Weights of a small image classifier: width 384.
Rows from block 6 of a small image classifier, named by matrix and row number. Rows with one number belong to one neuron. Each number is 128 + 32 x the weight over its row's rms, rounded and kept within 0 to 255. All counts start at 0. After the name is the row's rms in percent of the matrix's.
Before each neuron's rows are labels from the 100 images, of 14976, where the neuron reaches its highest value: "responds to" is what is common among them. Only what is clearly more common there than usual is listed. The data: retinal OCT scans (Kermany 2017).
# fc1: MLP up (model.blocks.6.mlp.fc1.weight, 768x384), inputs 96-191
# fc2: MLP down (model.blocks.6.mlp.fc2.weight, 384x768, transposed), outputs 96-191

responds to: finding: normal
fc1.97 078 [ 92  85 103 145 145  96 122 152 114 128  82 143  89 128 110 131 105 118 152  96 159 139 108 174 108 134 177 163 157 123  97 122  57 108 149 150 166 151 104 138 111 138 157 158 109 111 143 136 126 116 153 106 143 125 174  87  80 110 112 136 122  78 142 132 123  96 119  98  87 128  69 124 153 136 151 104 121 172 152 150  90 133 147 111 140 109 116 135  59 127  96 127 151 162 186 140]
fc2.97 076 [190 142 103  92 139 158 105  64 156 131 255 136 167 112 130 132 122 141  99 152 124 119 155 107  83 114 132 123 115 169  92 128 162 138 132  91 122  30 118 110 144 109 106  88 150 150 131  94 135 117 133 126 151 118 101 155 104 141 184 127 122 142 125 131  76 145 139 141 181 128 188 123  77 146 159 175 145 106 135 128 118 154  76 153 123 144 146 107 162 147 157 129 119 165 114 134]

responds to: finding: normal
fc1.515 169 [195  85   0 167  89 170 136  50 113 137  84 162 177 174 152 167 124  86 151 125 141 142 137 106 143 148 162 123 189 155 131 142  95 144 142  91 121 165 113 181 130 132 126 116 126 160 120 181 148 106  62 119 115 166 142 149 129 109 145 125 135 156 131 115 100 128 110 146 128 118 149 106 120 154 170 156 138 111 127 135  96 126 107  90 139 132 100 120 120 159 137 114 116 124 152 178]
fc2.515 127 [ 56 156 134 115 103 133 155 206 130 159 143 151 109 135 168 104  95 168  97 124 133 135 119 139 138  89 110 109  98 151 154 155 156 116 135 166 125  51 109  94 145 127 135 132 144 106 120  64 153 126 127 132 197  84 107 109 106 123 195 138 152  79 130 107 159  90 132 105 140 129 132 121  88 146  85 128 134 123 170 157 145 111 118 168 102 102 130  71 102 131 129 190 140 124 178 141]

responds to: finding: normal
fc1.187 069 [ 42  93 101 154  99 120 135 206 105 148 102 122 129 175 131 158 117 131 156  94 189 155 131 109 101 119 172 129 130  92 158 144 113  98 130 202 139 152 158 139 119 125 140 116  97 133  91 149 127 121 151 101 130 166 122 105 139 117 131 150 134 103 164 127 159 112 134  99  99 102  95 171 123 128 131 150 118 149 204 157 110 121 175  81 129 140  99 113  71  90 146 120 131 157 183 136]
fc2.187 067 [202 126 134  99 127 122 110  65 144 134 212 156 157  78 137 123 118 138 107 156 107 108 131  78 134 125 113 100 167 142  90 125 147 151 119  69 100  62 125 137 157 133 123 110 163 142 117 123 114 145 114 118 127 130 136 125  74 146 169 125 131 163 119 153 102 166 124 157 173 129 174 106  94 125 170 181 127  77 155  90  94 148 116 171 148 152 134  98 161 175 142  99  98 127  96 132]

responds to: finding: normal
fc1.534 113 [105 127  45 156  92 103 164 187 134 146  97 109 140 146 130 108  75 134 161 101 144 139 105 172 114 132 181 148 177  76 104 130 140  63 131 182 144 159 112 143 113 109 154 157  78 119 131 157 177 152 154 125 134 122 105  93 139 104  75 160 163  94 124 151 178 132 152  96 113 141  88 112 139 141  86 137 142 178 188 132 131 117 127 158  84  74 109 120  71 146  81 109 150 162 203 102]
fc2.534 117 [134 132  72 116 128 129  76  95 138 150 255 152 149 104 124 163 148 149 125 138 121 106 143  97 132 127 111 132 102 174  95 132 145 169 120  93 124   0 136 117 146 119 147 104 163 142 141  88 111 136 168 109 158 116 130 154  95 127 175 133 115 129 137 130  98 117 126 138 171 108 198 124 103 136 134 136 141 147 147 123 122 142  90 167 114 162 149 132 150 129 137 122 128 177 143 145]

responds to: finding: normal
fc1.555 180 [146 162   0 102  97 136 128  23 162 156 135 119 168 102 110 166 116 155 158 122 110 107 145 101  76 141 172 147 237 108 118 104 162 118 104  96  86 127 123 184 157 106 104 154 136 122 106 143 124 125 110 140  99 157 109 159  98 122 110 111 140 149 141 143 137 181  97 109 153 102 138 129 133 132 132 176  96 125 163 150 127 139 134 137 116 159 102 144 107 134 105  66 158 153 148 112]
fc2.555 187 [ 67 131  93 172 148  99 116 208  81 118 255 154  70 134 106 102 143 136 125 106 200 121  77 184 152 107 149 117  62 152 135 139 104 145 171 185 153   0 121  80 120 154 125 157 115 103 157  84 117 152 148 115 143 115 128 131 163 132 135 139 142 134 115  81 141  40 156 101 121 154 128 141 139 140 108 110 131 153 118 109 159  98 127 101 130 117 163 155 166 109 142 168 139 137 158 152]

responds to: finding: normal
fc1.287 056 [ 92  73 147 172 143 150 164 147 127 146 126 113 132 166 152 123  78 152 124 122 123  84 170 143 135 122 152 146 152  91 193 123  87  73 136 109 190 134 109 153 149 152 116 157  79  99 142 100 135 129 128 122 144 131 126 133 167  80 173 114 184 101 188 131 162 135  98  92  68 133 114 107 119 104 132  73 118 126 179 170 113 110 139 165 129 131 159 116  84 119 144  93 109 108 140 135]
fc2.287 053 [192 130 102  99 139 187 115  74 151 150 177 113 165  86 126 152 154 133 150 122 153 107 124 127 129 134 147 139 169 125  76 112 175 170 112  79 107  85 142 109 143 121 103  95 155 136 105 147  58 127 174 117 120  95  85 119  90 150 170 112 109 156 103 119 102 176 127 169 193 129 146 124  81 152 152 186 141  68 116 132 130 160  94 178 125 112 144 122 164 150 125 106 106 130 113 135]

responds to: finding: normal
fc1.193 156 [162 108   0 137 117 133 146  79 143 145  79 115 184 204 143 176  77 137 138 165 125 132 168 100  92 153 183 167 192 145 136 127 114 104 147 120 143 153 100 182 123 135 127  80 114 164 138 177 127 141  83 120  99 172 126 171 134 108 142 161 132  98 153 111 120 150 161 122 131  82 148 111 116 168 153 117 117 161 161 105 116  88 103  94 111 109  74 186  97 127 129 112 160 167 159 177]
fc2.193 138 [ 70 166 123 135 140 115 151 241 126 140 193 154  91 104 133  84 125 140 115  96 159 127 106 144 144  99  75 111  82 139 126 139 146 138 175 167 142  29 132  51 120 134 119 126 128  94 142  52 134 130 139 137 205 102 138  83 135 121 162 128 138 107 136 110 124  78 120 126 135 134 108 129 135 141  98 102 124 103 136 139 130  99 107 149 122 114 155  83 121 124 123 202 117 116 156 134]

responds to: finding: normal
fc1.563 146 [151 147   0 125  96 127 112   8 176 142  90 124 147 118 140 158 124 129 167 136 110 168 141  79  94 158 159 136 219  98 103 113 120  95 107 128 120 147 134 155 125 114 128 132 136 137 115 148 112 127 109 182 132 147 133 139 128 145  87 109 147 142 120 156 123 158 140 141 140 108 141 130 132 131 124 137 108 111 185 150 130 150 146 132 129 152  96 154 118 123 165 106 146 168 139 120]
fc2.563 139 [ 93 144 107 138 131 120 119 212 102 136 255 124  97 133 110 124 147 158 113 117 177 115  96 150 127 114 157 115  44 150 124 157 131 146 154 161 158   0 120  98 146 122 119 137 125 110 137 104 117 113 177  90 133 105 131 155 122 127 162 135 133 144 122 107 138  74 150  95 155 135 145 145 148 138 101 124 125 146 129 130 146 119 130 127 120 142 157 139 161  97 106 138 134 150 163 143]

responds to: finding: normal
fc1.17 171 [169 143   0 124 109 141 122  17 169 155 112 133 163 120 123 196 110 143 160 132 115 119 154  98  86 148 154 151 226 124 105 101 136 122 105  99 105 112 146 181 116 107 126 126 129 132 104 138 133  92 120 179 105 152 135 166 106 119  99 133 131 146 119 146 129 198 115 123 141 100 146 144 129 131 151 147 106 117 181 136 122 153 122 142 129 131  97 138  93 129 130  57 162 161 156 111]
fc2.17 179 [ 65 139 102 158 145 110 118 222  88 113 255 134  71 134 107 105 138 132 119 111 189 128  78 175 136 111 134 117  54 147 144 154 132 146 172 183 165   0 114  82 134 139 112 150 119 101 157  91 121 138 167 109 146 108 122 126 147 125 145 141 146 129 119  87 132  46 150  97 147 150 130 142 136 143 110 119 130 165 123 122 163 100 126 110 110 128 167 146 171 103 112 162 140 155 167 149]

responds to: finding: choroidal neovascularization
fc1.749 145 [ 71 120 244 189 140 104  84 187 104 149  98 146  98 113  98 132 146  98 132 109 163 119 100 157 152 119  91 139   3 120 156 147 123 143 165 152 107 169  95  91  91 156 107 157 128  80 147  98 129 116 131 113 152 115 115 130 122 110 116 100 111 179 122  42 118  85 147 100  98 138 125  95 130 134 114 154  82 141 164 146 120 148 133  84 116 136 194 100 145 136 136 120 124 109 159 143]
fc2.749 127 [161 128 191 107  97 149 181 106 130 148 255 131 166 147 142 153 147 132 155 165 134 130 112 123 148 180 111 118 115 119  95 134 121 128 126  87 133   0 133 142 141 131 128 149 118 128 110 164 121  97  92 173 125 163 158 141 110 139 142 110 123 152 125 153 107 159 138 126 117 128 101 112 151 126 151 135 160  81 155 184 142 143 148 167 175 115 113  92 112 146 114 146 134  85 163 129]

responds to: finding: choroidal neovascularization
fc1.428 041 [106 147 166 104  78  86 141  93 137 163 120 147 131  86 178  72 114 182 136  85  62 171 124 124 189  60 158 147 137 149 141 132 112 126 101 200 122 119 125 146  87  90 131 189 143  56 129 121 133 128 124 110 150 111 108 138 180 134 106 128 161 114 109 110 136 131 139 166 165 135  92  94 156 187 226  89 124  92 104 116 155 125 157 114 115 148 136 113 165 105 123 129 151 168 133  56]
fc2.428 029 [ 74 146  72 128 171 127 105 174 145 137  85  88 148 158 101 140 149 184 190 141 163 137  91 156 124 151 126  90 119 134 122 132 133 114 146  90 133  98 201 145 136 125 168 132 135 140  71 152  90 112 132 157  90 177 132 166 106 155 142 157 169 137 160 154 111 104 173  88 129 157 123 233  85 101  99  69 107 115 123 122  89 146 162 141 127 114 117 130  45 147 130 146 148 132 169 192]

responds to: finding: drusen
fc1.520 046 [148 157 148  52  71 130 177 140 111 112  89 172 132 123 160 167 144 107 111 174  90 154 140 139  59  97  68  80 127  68 162 120 153 179  68  94 118  76 134 146 158 150 119  98  73 112 100 178 135 140 156  97 120 129  72 174 187 118 120 100 134 154 106 136 129 115 141 134 114  64 148 138  55 122 108 133 101 154 174 105  98  94 114 162 116 144 100  54 127  84 169 119 160 139 147  69]
fc2.520 033 [107 134 116 162 125  36 154 113  61 153  87  51 114 108 115  76 147 149 183  77 189 121  55  95 114 177 158 136 115 142 128  83 140 141  80 188 184 131 109 146 170  93 104 137 147 135 154 149 124 123 135 103 137 140 134 120  91  69 124  84  79 144 161 132 167  84 132  81 156 196  67  87 151 109 109 132  48 125 136 115 166 128 183 155 193 144 113  77 162 201 160  90 144 176 145 126]

responds to: finding: choroidal neovascularization
fc1.697 058 [185  65 124 133 130 188 182 143 149 175 121  96 159 149 148 120 127 113 110  98 123 132 128 162 135 138 107 125 146 125 131 151 140  62 152 119 100 118  99 138 149  99 141 162  93 136 174 156 180 104  92 161 132 137 117  55 128 123 140  91 183 114  96 114 122 209 160  94 123 112  67 124 110 213 104 140 206  94 158 139 121 125 108 107  84 158  87  88 101  97 105 156  68  75 122  53]
fc2.697 051 [ 59 128 117 107 123 100  54 183 152 156 130 115 126 136 140 153 109 164 137 154 104 122 134 141 139 127 118 135  61 139 169  88 152 162  82 108 131 157 137 102 143 114 143 100 130 129 116  94 101 117 193 106 124 122 108 141 121 132 163 122 136 114 150 111 135  91 149 113 170  94 200 109 104 120 141  87 121 173 149 119 154 130 119 166  51 170 130 156 169 114 129  99 147 167 141 213]

responds to: finding: normal
fc1.142 163 [150 140   0 124 105 137 134  25 165 157 118 113 157 135 121 176 104 135 174 141 106 114 131 119  86 156 175 155 216 118 108 112 164 135  85 101 117 134 108 185 159 106 139 137 130 126 114 132 131 123 121 137 102 137 108 156 113 117 104 133 123 123 142 122 135 173 132 133 144  79 160 118 116 142 145 175 105 138 178 130 125 139 150 158 101 154 108 145 112 125 119  73 148 194 136 121]
fc2.142 163 [ 68 140  88 164 158 108 113 212  87 118 255 144  70 133 107 108 135 132 116 108 182 135  92 180 157 110 132 120  54 148 131 145 121 140 175 169 149   0 118  84 131 148 118 141 130  95 150  90 133 145 163 101 153 117 140 121 148 127 142 145 149 147 110  85 128  32 149 103 145 143 128 134 139 147 116 118 119 140 130 118 151 103 135 114 133 117 162 143 163 108 132 173 146 138 159 140]

responds to: finding: choroidal neovascularization
fc1.610 060 [144 144 156 120 163 169  82 140 137 105  26 115 140 111 132  90  98 110 114 146 116 195 148 122 150  96 124 116 154 175 146 128  57 151 133 170 140 250 212 131 139 149 159 116 120  98 180 140 168 189 131 126 111  85  97 185 165 152  62 118 141 120 138 146  97  70 135  99 157 111 120 137  76 125 113 116 159 159 103  99 110 169 122 111 126 126 148 139 161 113 131 150 117 133  90  98]
fc2.610 076 [128 156  82 102 142 118 134 134 119 154   0 135 128 133 129 123 142 118 133 138 129 126 133 127 141 151  85  98 154 124 115 148 136 126 111 133 113 255 150 103 129 132 128 133 136 140 132 136 131 122 143 133 162 113 128 125 127 125 120 111 137  95 104 138 111  99 134 121 116 122 150 141 119 131 129 143 149 119 130 110 116 132 123 122 131 112 143 141 127 145 139 137 149 121 119 142]

responds to: finding: normal
fc1.585 109 [196  86  14 156 103 131 151  29 127 138  78 156 161 179 174 141 109 110 112 170 122 138 144 114 137 143 148 136 146 157 124 123  94 132 153  99 101 158 105 160  93 147 101  75 146 115 141 165 136  98  72 149 132 174 110 136  96 122 145 139 106 145 141  94 116 134 108 144 112  94 133 105 134 151 158 112 114 114 145 123 108 128  84 106 137  90  76 164 121 123 122 126 116 124 174 125]
fc2.585 078 [ 55 152 139 145 131 117 147 226 106 138   9 151 114  96 145 106 128 164 121 130 134 104 118 137 137 103  94 110 102 117 145 135 131 101 139 162 147 198 119  76 131 147 126 136 115 118 119  43 134 136 143 121 218 122 115  94 137 138 165 140 150 119 128  95  99  72 128 114 133 139 124 121 109 157  77 116 121 121 153 176 155 105 127 161 110  98 137  80 123 158 117 170 151 129 143 161]

responds to: finding: drusen
fc1.165 046 [120  49  53 160 156 142 153 122 189 133 117 186 107 119 132 150 132 132 124 144  33 162 130 142 105 104 171 115  80 148  95 165 116 122 122 108 136  89  95 147  95 166 149  97 129 154 133 131  87 119 157 197 158 148 130 112 109 167 122 155 150 129 142 140 106 172  92 186 144  59 133 144 128 111 110 131 185 103 136 126 108 151 186 108 136 146 184 122 174 131 104 170 133  67 180 143]
fc2.165 034 [127 136 158 119 128 150 171 207  66 146 103 144  95 138 108  84 197 106 144  94 178 114 109 112 117 150 161  78  72 144 138 101 110 131 149 118 146  98 112 155 165 184  85 144 119 116 140 160  82 138 114 142  93 139 140 134 176 148 133 103 118  99 181 121 115 138 110 115 109 101  64  85 119 179 182 127 101 142 114 132 113  77  85 119  93  79 130 161 112 129 120  65 114  90 101 109]

responds to: finding: normal
fc1.410 052 [ 79 130 154 111 125 135 127 157 145 164 118 134  57 177 157 141 110 156  73 136  62 107 150 126 148 101 101 138 161 151 102 155 131  77 190 159 120 133 132 153 125 128 101 145 162 126 142  84 136 137 103  90  58  78 119 115 121  65 167 145 171 117 163  84 175 129 163 132 146  80 163 124  89 126 104 158 154 204 141 108 138 118 144 100  75 138 120  88 127 125 130  74 141 219 158  88]
fc2.410 051 [159 120 145 111 109 131 195 120 123 134 131 139 127 133 151 142 161  99 162 158 136 125  89 146 160 173 136  85 193 140 118 114 108 178 110 111 142  87 161 152 127 117 127 128 153 137 113 198 119 153 122 162 151 164 135 171 145 104 104  89 130 168 141 167  94 147  90 111 105 144 145 131 105 130 128 117 110  41 142 130 148 143 115 150 212 118 111 134 110 183 108 135 102  38 142  84]

responds to: finding: drusen
fc1.614 042 [ 96 115 143  93  74  96 103  94  54 170 152 198 128 116 130 125 129 101 154 133 111 192 133 126 108 109  93 142 137 112 103  98 141 163 117 141 134 124 159  89 153 162 127 154 160 103 108 138 177 193 104 130 136  77 124 124 121 108  66 142  64  59 120  77  94 157 141  72 142 153 125 132 112 142  86 119 147  98 175 102  90 135 153 153 107 141  49 142  71 117 141 152 105 136  73 208]
fc2.614 027 [112 173 148 152  38 107 158 134  89  84  83 106 123 109 176 150  58  71 116 165  90 131 145 109 185 110  59  72 123 149 180  97 156 145 151  71 140 100 170 137 128  92 143 107 161 183 207  81 174  97 132 150 110 135 172 121  84 153 136  76  86 138 117 139 137 138  93  80 103  75 148 155 141 118 130 133 121  89 140 130 222 124 149 130 101  83 136 163 131 185 106 150 111 129 134 124]

responds to: finding: drusen
fc1.358 046 [134  94 140 178 171 179 111  92 146 164 131 158 120 141 109 120  67  97  76 107 142 161 117 127 167  79 187 105 130 144 115 103 121 160 125 172  99 136  96 128  75 169 106 142  88 147 206  80 113 111 118  84 111 122 195 153 191 118 150 154 176 149 152 121  91 133 100 153  90 156 105  62 110 138 152 144 135 125 150 134  70 175 174 143 141 112 187 143 172 114 195  91 116 101 144  96]
fc2.358 032 [162 161 119 122 116 137 160 165 139  96  75  96  74 103  97 106 132 126 124 137 160  89 121 113 120 129 210 145 103  96 136 165 175 100  75 147 162 132 155 143 128 118 155 119 164 121  71 161 161  91  90 164 153 207 140 170 125 111  98 155  95 160 119 143  78  81 146 132  83 156 123 119 174 135 142  90 133 118 122 111 122  74 134 156 102 103 129 153 116 122 121 123  92  85 145  74]

responds to: finding: drusen
fc1.102 272 [102 157 166  98 178  90 117 126 123 130 131 147 161  63 182  95 145 132 119 108 106 107 134 101 186  83 121 153  82 122 129 125 155 136 115 132 111 122 151  85 113 132 107 124 119 108 172 114 163 170 141  92 163  84 134  93 103 144 186 114 130 142 118 124 103 104  52 152 138 124 110 117 116  76 110 116 128 137 166 123 121 141  82 170 123  79 146 186 108 147 128 157 121 144 159 164]
fc2.102 240 [100 137 139 164 168 117 187 142 102  93 229 133 129 152 164 109  95 118  97 164 120 166 162 159 136  95 143 150 154 116 157 156  67 122 158 149 115  41 151 128  94 152 139 131 136 122 150 143 139 177  89 151 153 121 116 112 128 181 113 140 120  69 158 131 145 108 111 141 110 152  80 149  65 133 121 128 137 158 121 137 167 127 140 137 163  74  92 172 108 113 161 173 118 149 131  95]

responds to: finding: normal
fc1.177 050 [113 171  94 116 110  92 121 121 144  98  71  94 108 145 144 140 106 155 125  98  83 192 150  73 178 150 133 169 101 179 117 138 112 160  68 114  81 123 131  81 141  92  71 128 145  34 101 144  92 137 157  86 171 107 131  93 213 177  98 131 127 167  99 145 127 106 108 172 145 174 119 146 102  97 119 175  59 141 148 129 138 125  55 129 120 127 105  92 122 110 145  93 104 113 164  87]
fc2.177 042 [168  90 125 115 160 127 177  83  99 137 110 132 123 118 143 132 178  71 169 192 151 149 108 125 125 216  89 109 175 115  90 124  94 130 108 115 110 141 143 100 134 149 156 149 179 110 115 154 119 134 130 170 119 172 108 122 154 123 120  99 113 117 106 149 131  94 121 125 130 119 106 117 164 144  96  56 162  69 138 117 143  75 179 147 140 132 114 129 152 111 123 127  98  70 177 141]

responds to: finding: choroidal neovascularization
fc1.426 134 [ 92 131 255 170 146  85 127 174  68 160  97 141  70 112 109 130 126 132  98 103 152 122  96 188 155 133  97 123  39 154 132 143 105 158 162 144 131 197  97  79  90 133 115 155 130  92 147  92  95 114 141  98 152 127 121 125 124  98 124  87 127 164 110  67  98 119 127  93 125 150 141 120 127 127 136 163 108 125 145 115 107 126 149 103 160 120 197  91 142 110 110 145  95 121 165 138]
fc2.426 110 [147 129 186 153 110 152 163 131  98 126 255 155 144 166 120 144 145 113 152 159 145 148 139 134 117 186 103 128 122 116 126 140 104 123 123 109 156   8 145 153 112 126 130 176 101 132 110 157 123 113  93 183 140 169 142 126 139 151 107 128 105 140 138 154 108 150 149 123 115 145  99 122 149 140 135 130 172 101 137 188 141 125 171 128 162 105  89  91 127 120 133 149 143  89 141 125]

responds to: finding: choroidal neovascularization
fc1.76 109 [ 95 120 203 145 154 114  48 175 146 146 100 133  90 102  95  93 132 104  99 113 134 109 122 112 121 138  85 122  39 141 138 139 147 134 136 133 103 144 111 106  95 117  97 147 121  82 126 105 114 104 143 127 157 120 111  94 132  84 125 114 133 172 133  39 139 109 147 113 102 125 140 105 130 173 120 125  52 131 174 145  91 137  99 116 104 143 195  89 112 129 130 112  91 122 150 125]
fc2.76 110 [158 110 185 132 121 125 201 113 113 140 237 141 167 138 147 131 148 124 166 141 133 131 115 139 164 177 107 145 158 113  95 117 100 128 114 102 120  14 153 154 130 155 136 142 109 139 123 168 131 125  91 173 126 145 158 138 109 150 107 106 117 134 111 175 106 152 127 118 116 151  99 111 124  95 132 126 144 101 161 139 154 141 131 162 172 112 126 134 115 152 116 141 140  67 157 120]

responds to: finding: choroidal neovascularization
fc1.233 157 [148 115 210 134 137 118 113 139 102 123 109  96 151 100 164 128 119 111 125  80 133  95 117 127 175 106  98 152  19 119 156 148 152 150 135 151 158 151 106  82 103 133  95 118  65 133 162 109 157 119 155  73 185 107 123 113 134  99 157 113 145 202  98  76  99 129  88 141 146 125  88  91 134 124 123 179 112 145 170 116  89 126  71 110 132 100 181 110 114 133 106 130 125 115 174 165]
fc2.233 149 [119 107 142 159 139 130 167 132 120 137 244 131 149 181 123 148 114 124  98 197 129 187 196 138 101 161 141 130 179 150 150 131  60 127 150  74  94  24 139 171 113 142  98 130 175 131 112 123 141 135  65 178 141 171 127 173 136 168  90 142  87  69 183 140 150 123 126 138  99 115 143 127  70 120 171 122 124 149 123 138 152 136 133 129 164 127  93 137 103 107 179 125 155 141 126 125]

responds to: finding: choroidal neovascularization
fc1.468 052 [146 110 151  88 126  77 120 197 133 105 171 150 136 137 158 127 146 102 170  94 161  96 123 170 147 150 120 163 172 102  94 138 103 164 162 115  90  82  92 110 107 118 157 149 107 122 124 135 149 133 152  81 149 106 186 101 106  89 129 118 114 130 118 119 106 161 111  90  99 117 138 110 161 101 143 143 117 104 104 170  82 129  92 161 120 145 104  85 120 109  85 152  94  53 131  74]
fc2.468 042 [119 130 164 127 139 134  59 128 136 143 118 124 144 138 127 152 109 101  88 154 121 109 120 114 110  85  93 108 135 151 171 114 127 191  74 128 113  84 105 129  97 165 131  53 124 146 115  91  77 175 121 111 167 124 142 145  83 159 157 108 130 165 157 131 102  64 119 178 129 151 171 144  48 109 161 148 130 127 169  76 166 136 110  80 118 176 141 139 149 111 130 175 133 121 147 128]

responds to: finding: choroidal neovascularization
fc1.497 174 [104 172 186  85 167  82  44 147 130 151 117  94 134  44 143  86 150 106 129 119 129 101 112  96 160  92  92 164  22 103 136 102 157 139 122 169 114 133 155 100 100 138 127 114  93  78 156 109 135 156 170  73 151  73  99 104  93 146 132  62 143 165 132 123 131 146  63 129 106 117 125 126 113 112  98 145  92 138 169 118 112 168 103 163 108 112 179 158 113 135 122 108 105 152 152 160]
fc2.497 188 [120 131 166 179 152 105 186 152  96  79 255 155 125 153 148 126 115 106 122 146 133 171 142 164 147 134 135 139 123 117 143 165  57 130 154 127 122   0 151 139 107 155 147 153 124 151 156 150 137 168  75 165 154 164 158 105 161 166 105 162 127  87 131 138 115 111 131 134  94 156  67 158 112 122 151 136 156 121 109 139 164 114 143 124 165  77  95 147 123 134 150 171 141 115 111 114]

responds to: finding: normal
fc1.307 047 [118 136 132 122 116 128 104  95 100  79 129  75 107 131  87 144 136 119 183  80 141  85 109  83 128 133  90 157  87  80 111 107 156 157 120 142 152 134 146  92 165 133  89 147 129 168 143  93 158 164  49 142 123 113 144 129 107 111 153  86 101  91 159 152 135 132 131  73 139 145 140 140 140 129 124 122 155 171 168  90 169 129  63 104  95 153 105  73  93 114 109  62 135 152 109 128]
fc2.307 027 [ 86 137  97 123 155 124 142 111 113 130  83 167 132 108 148 109  65 142  88 117 118 110 118 171 163 183  96  78 116 186 142 112 151 128 154 119 110 127  68 141 188 140 113 166 120 106 119 188 118 150 137 174  96 161 103 169 133  94 150 144 122 173  53 105 178 147 160 159 147 136  59 122 157 119  70 135 126  79 112 149 144  98 155 110 168  86 124 138 161 116 143 100  87  79 118 113]

responds to: finding: normal
fc1.172 142 [102 166  41 164  95 102 148 165 147 136  88 112 134 137 133  98  71 148 169 111 137 150 133 156 102 125 146 150 183  75 134 166 125  77 129 162 134 138 122 127 120 116 135 172 111 120 132 119 193 139 135 146 136 113 131  85 144 100  76 153 167 108 154 146 178 138 151  95 120 113  72 114 155 162 128 116  85 137 167 135 138 108 122 137  85  75 112 111  62 100 121 138 130 136 180 127]
fc2.172 153 [135 127  81  93 124 135  82 107 125 167 255 125 139 116 134 154 146 142 129 127 133 101 144 118 121 123 137 122 100 165  93 105 183 140 113 106 118   0 116 120 179  91 142 113 149 123 129 117 100 122 162  88 127 116 105 141  78 149 178 118 123 116 123 112 115 124 124 117 162 108 203 117 104 105 110 140 148 144 152 134 116 146 118 181  99 149 154 141 156 133 110 114 140 168 168 160]

responds to: finding: normal
fc1.491 147 [200 123   0 146  92 149 148  37 113 145 102 103 171 183 164 160  92 126 135 155 142 140 141 124 142 139 161 148 192 155 149 120 121 138 148 132 124 159 105 168 140 151 123 109 134 138 130 189 148 116  79 118 108 145 139 170 103 119 169 144 116 124 138  97 105 142 109 131 131  88 138  94 104 145 158 127 135 141 142 101 105 104  98  74 150  94 100 169  96 139 133 100 120 137 157 126]
fc2.491 137 [ 45 158 116 131 139 112 154 233 121 136 178 153  99 115 139  76 118 154 101 122 156 128 111 152 150 100 105 115  70 151 134 125 137 138 160 167 152  21 149  82 125 143 128 134 136 107 140  58 130 133 154 128 184 116 136  96 140 106 176 138 131  98 123  99 133  61 127 105 131 131 114 135 117 152  95 100 123 113 158 145 136 106 120 149 118 104 148 112 130 129 145 203 139 139 172 154]

responds to: finding: choroidal neovascularization
fc1.216 200 [144 112 221 176 155 103  82 165 113 139 106 106 100 132 125 133 116  96 140  96 148 128 108 157 116 130  77 124  16 148 163 180 126 148 147 153 130 166 103 100 109 165 112 126  78 123 162 109 150 119 134  91 137 107 131 130 138  93 126 127  91 202 140  47 121 135 112 136  90 126 118 111 143 136 134 154 106 123 116 107 115 138  74  57 113 126 179  75 123 135 108 115 148 101 140 129]
fc2.216 151 [113 117 151 141  74 180 159 129 116 141 255 154 164 146 177 125 139 130 122 186 127 151 165 121 135 157 128 133 135 146 145 143  68 128 121  83  80   0 139 175 119 144 108 159 157 119  76 113 141  97  64 192 150 162 145 167 107 179 123 119 100  72 155 132 131 104 127 139 115 105 159 125  73 123 145 143 141 138 163 192 151 143 142 159 168 119  73  93  92 137 164 135 142 132 168 142]

responds to: finding: normal
fc1.467 151 [193 162   0 119 100 156 124  27 138 159 109 106 169 142 153 158 113 113 161 138 106 117 135  92 127 168 158 155 197 122 120  96 113 124 108 115  89 162 124 172 105 125  90 109 105 142 119 168 157 123 110 145 100 150 131 158 104 126 136 117 135 141 121 122 146 177 117 131 114  75 141 134 129 130 142 150 104 119 182 172 111 121  90 150 127 144  97 166  85 138 132  69 136 153 163 139]
fc2.467 160 [ 50 137 110 151 138 122 146 226  99 129 255 137  82 148 115 105 126 148 105 100 186 127  91 184 138 102 128 112  57 155 146 131 141 154 166 184 150   0 125  74 143 145 133 134 138 103 138  77 129 140 150 106 169 116 128 117 148 129 151 155 127 111 125  92 136  52 136  85 147 150 132 147 127 145 102 106 121 143 135 134 156  87 138 122 122 106 147 127 168 102 137 191 144 137 161 140]

responds to: finding: choroidal neovascularization
fc1.269 047 [130 141  96 138  84 107 155 140 116 101 122 116 161 137 108 101 146 144 157 108 170 105 124  94 140  99 158 135 102 104  84 160 102 154 126 200 155 103 140 191  92 155  77 156 125 149 120  95 119 130  83 120 113 166 118 114 148 112 157 148 185 157 138 151 115 122 137  62 144 119 110 167 163 154  74 137 124 155 128 118  70 130 155 148 154 138 192 125 139 140 154 158  98 102 135 109]
fc2.269 030 [129 156 125 109 136 155  95 143 119 118 109 128  72 104 106 151 127 134  88 121 105 146 153 153 162 142  92 110  55 107 149  79 141 173  85 159 178 122  71 105 128 137  87  24  65  99  80 116 167 118 105  88 106  86 103 138  89 153 148  79 117  82 119  93 130 143 118 118 178  94 133 128 105 143 105 100 158 190 124 155 127 195 165  91 103 128 154  85 139 104 135 118 161 153 136 106]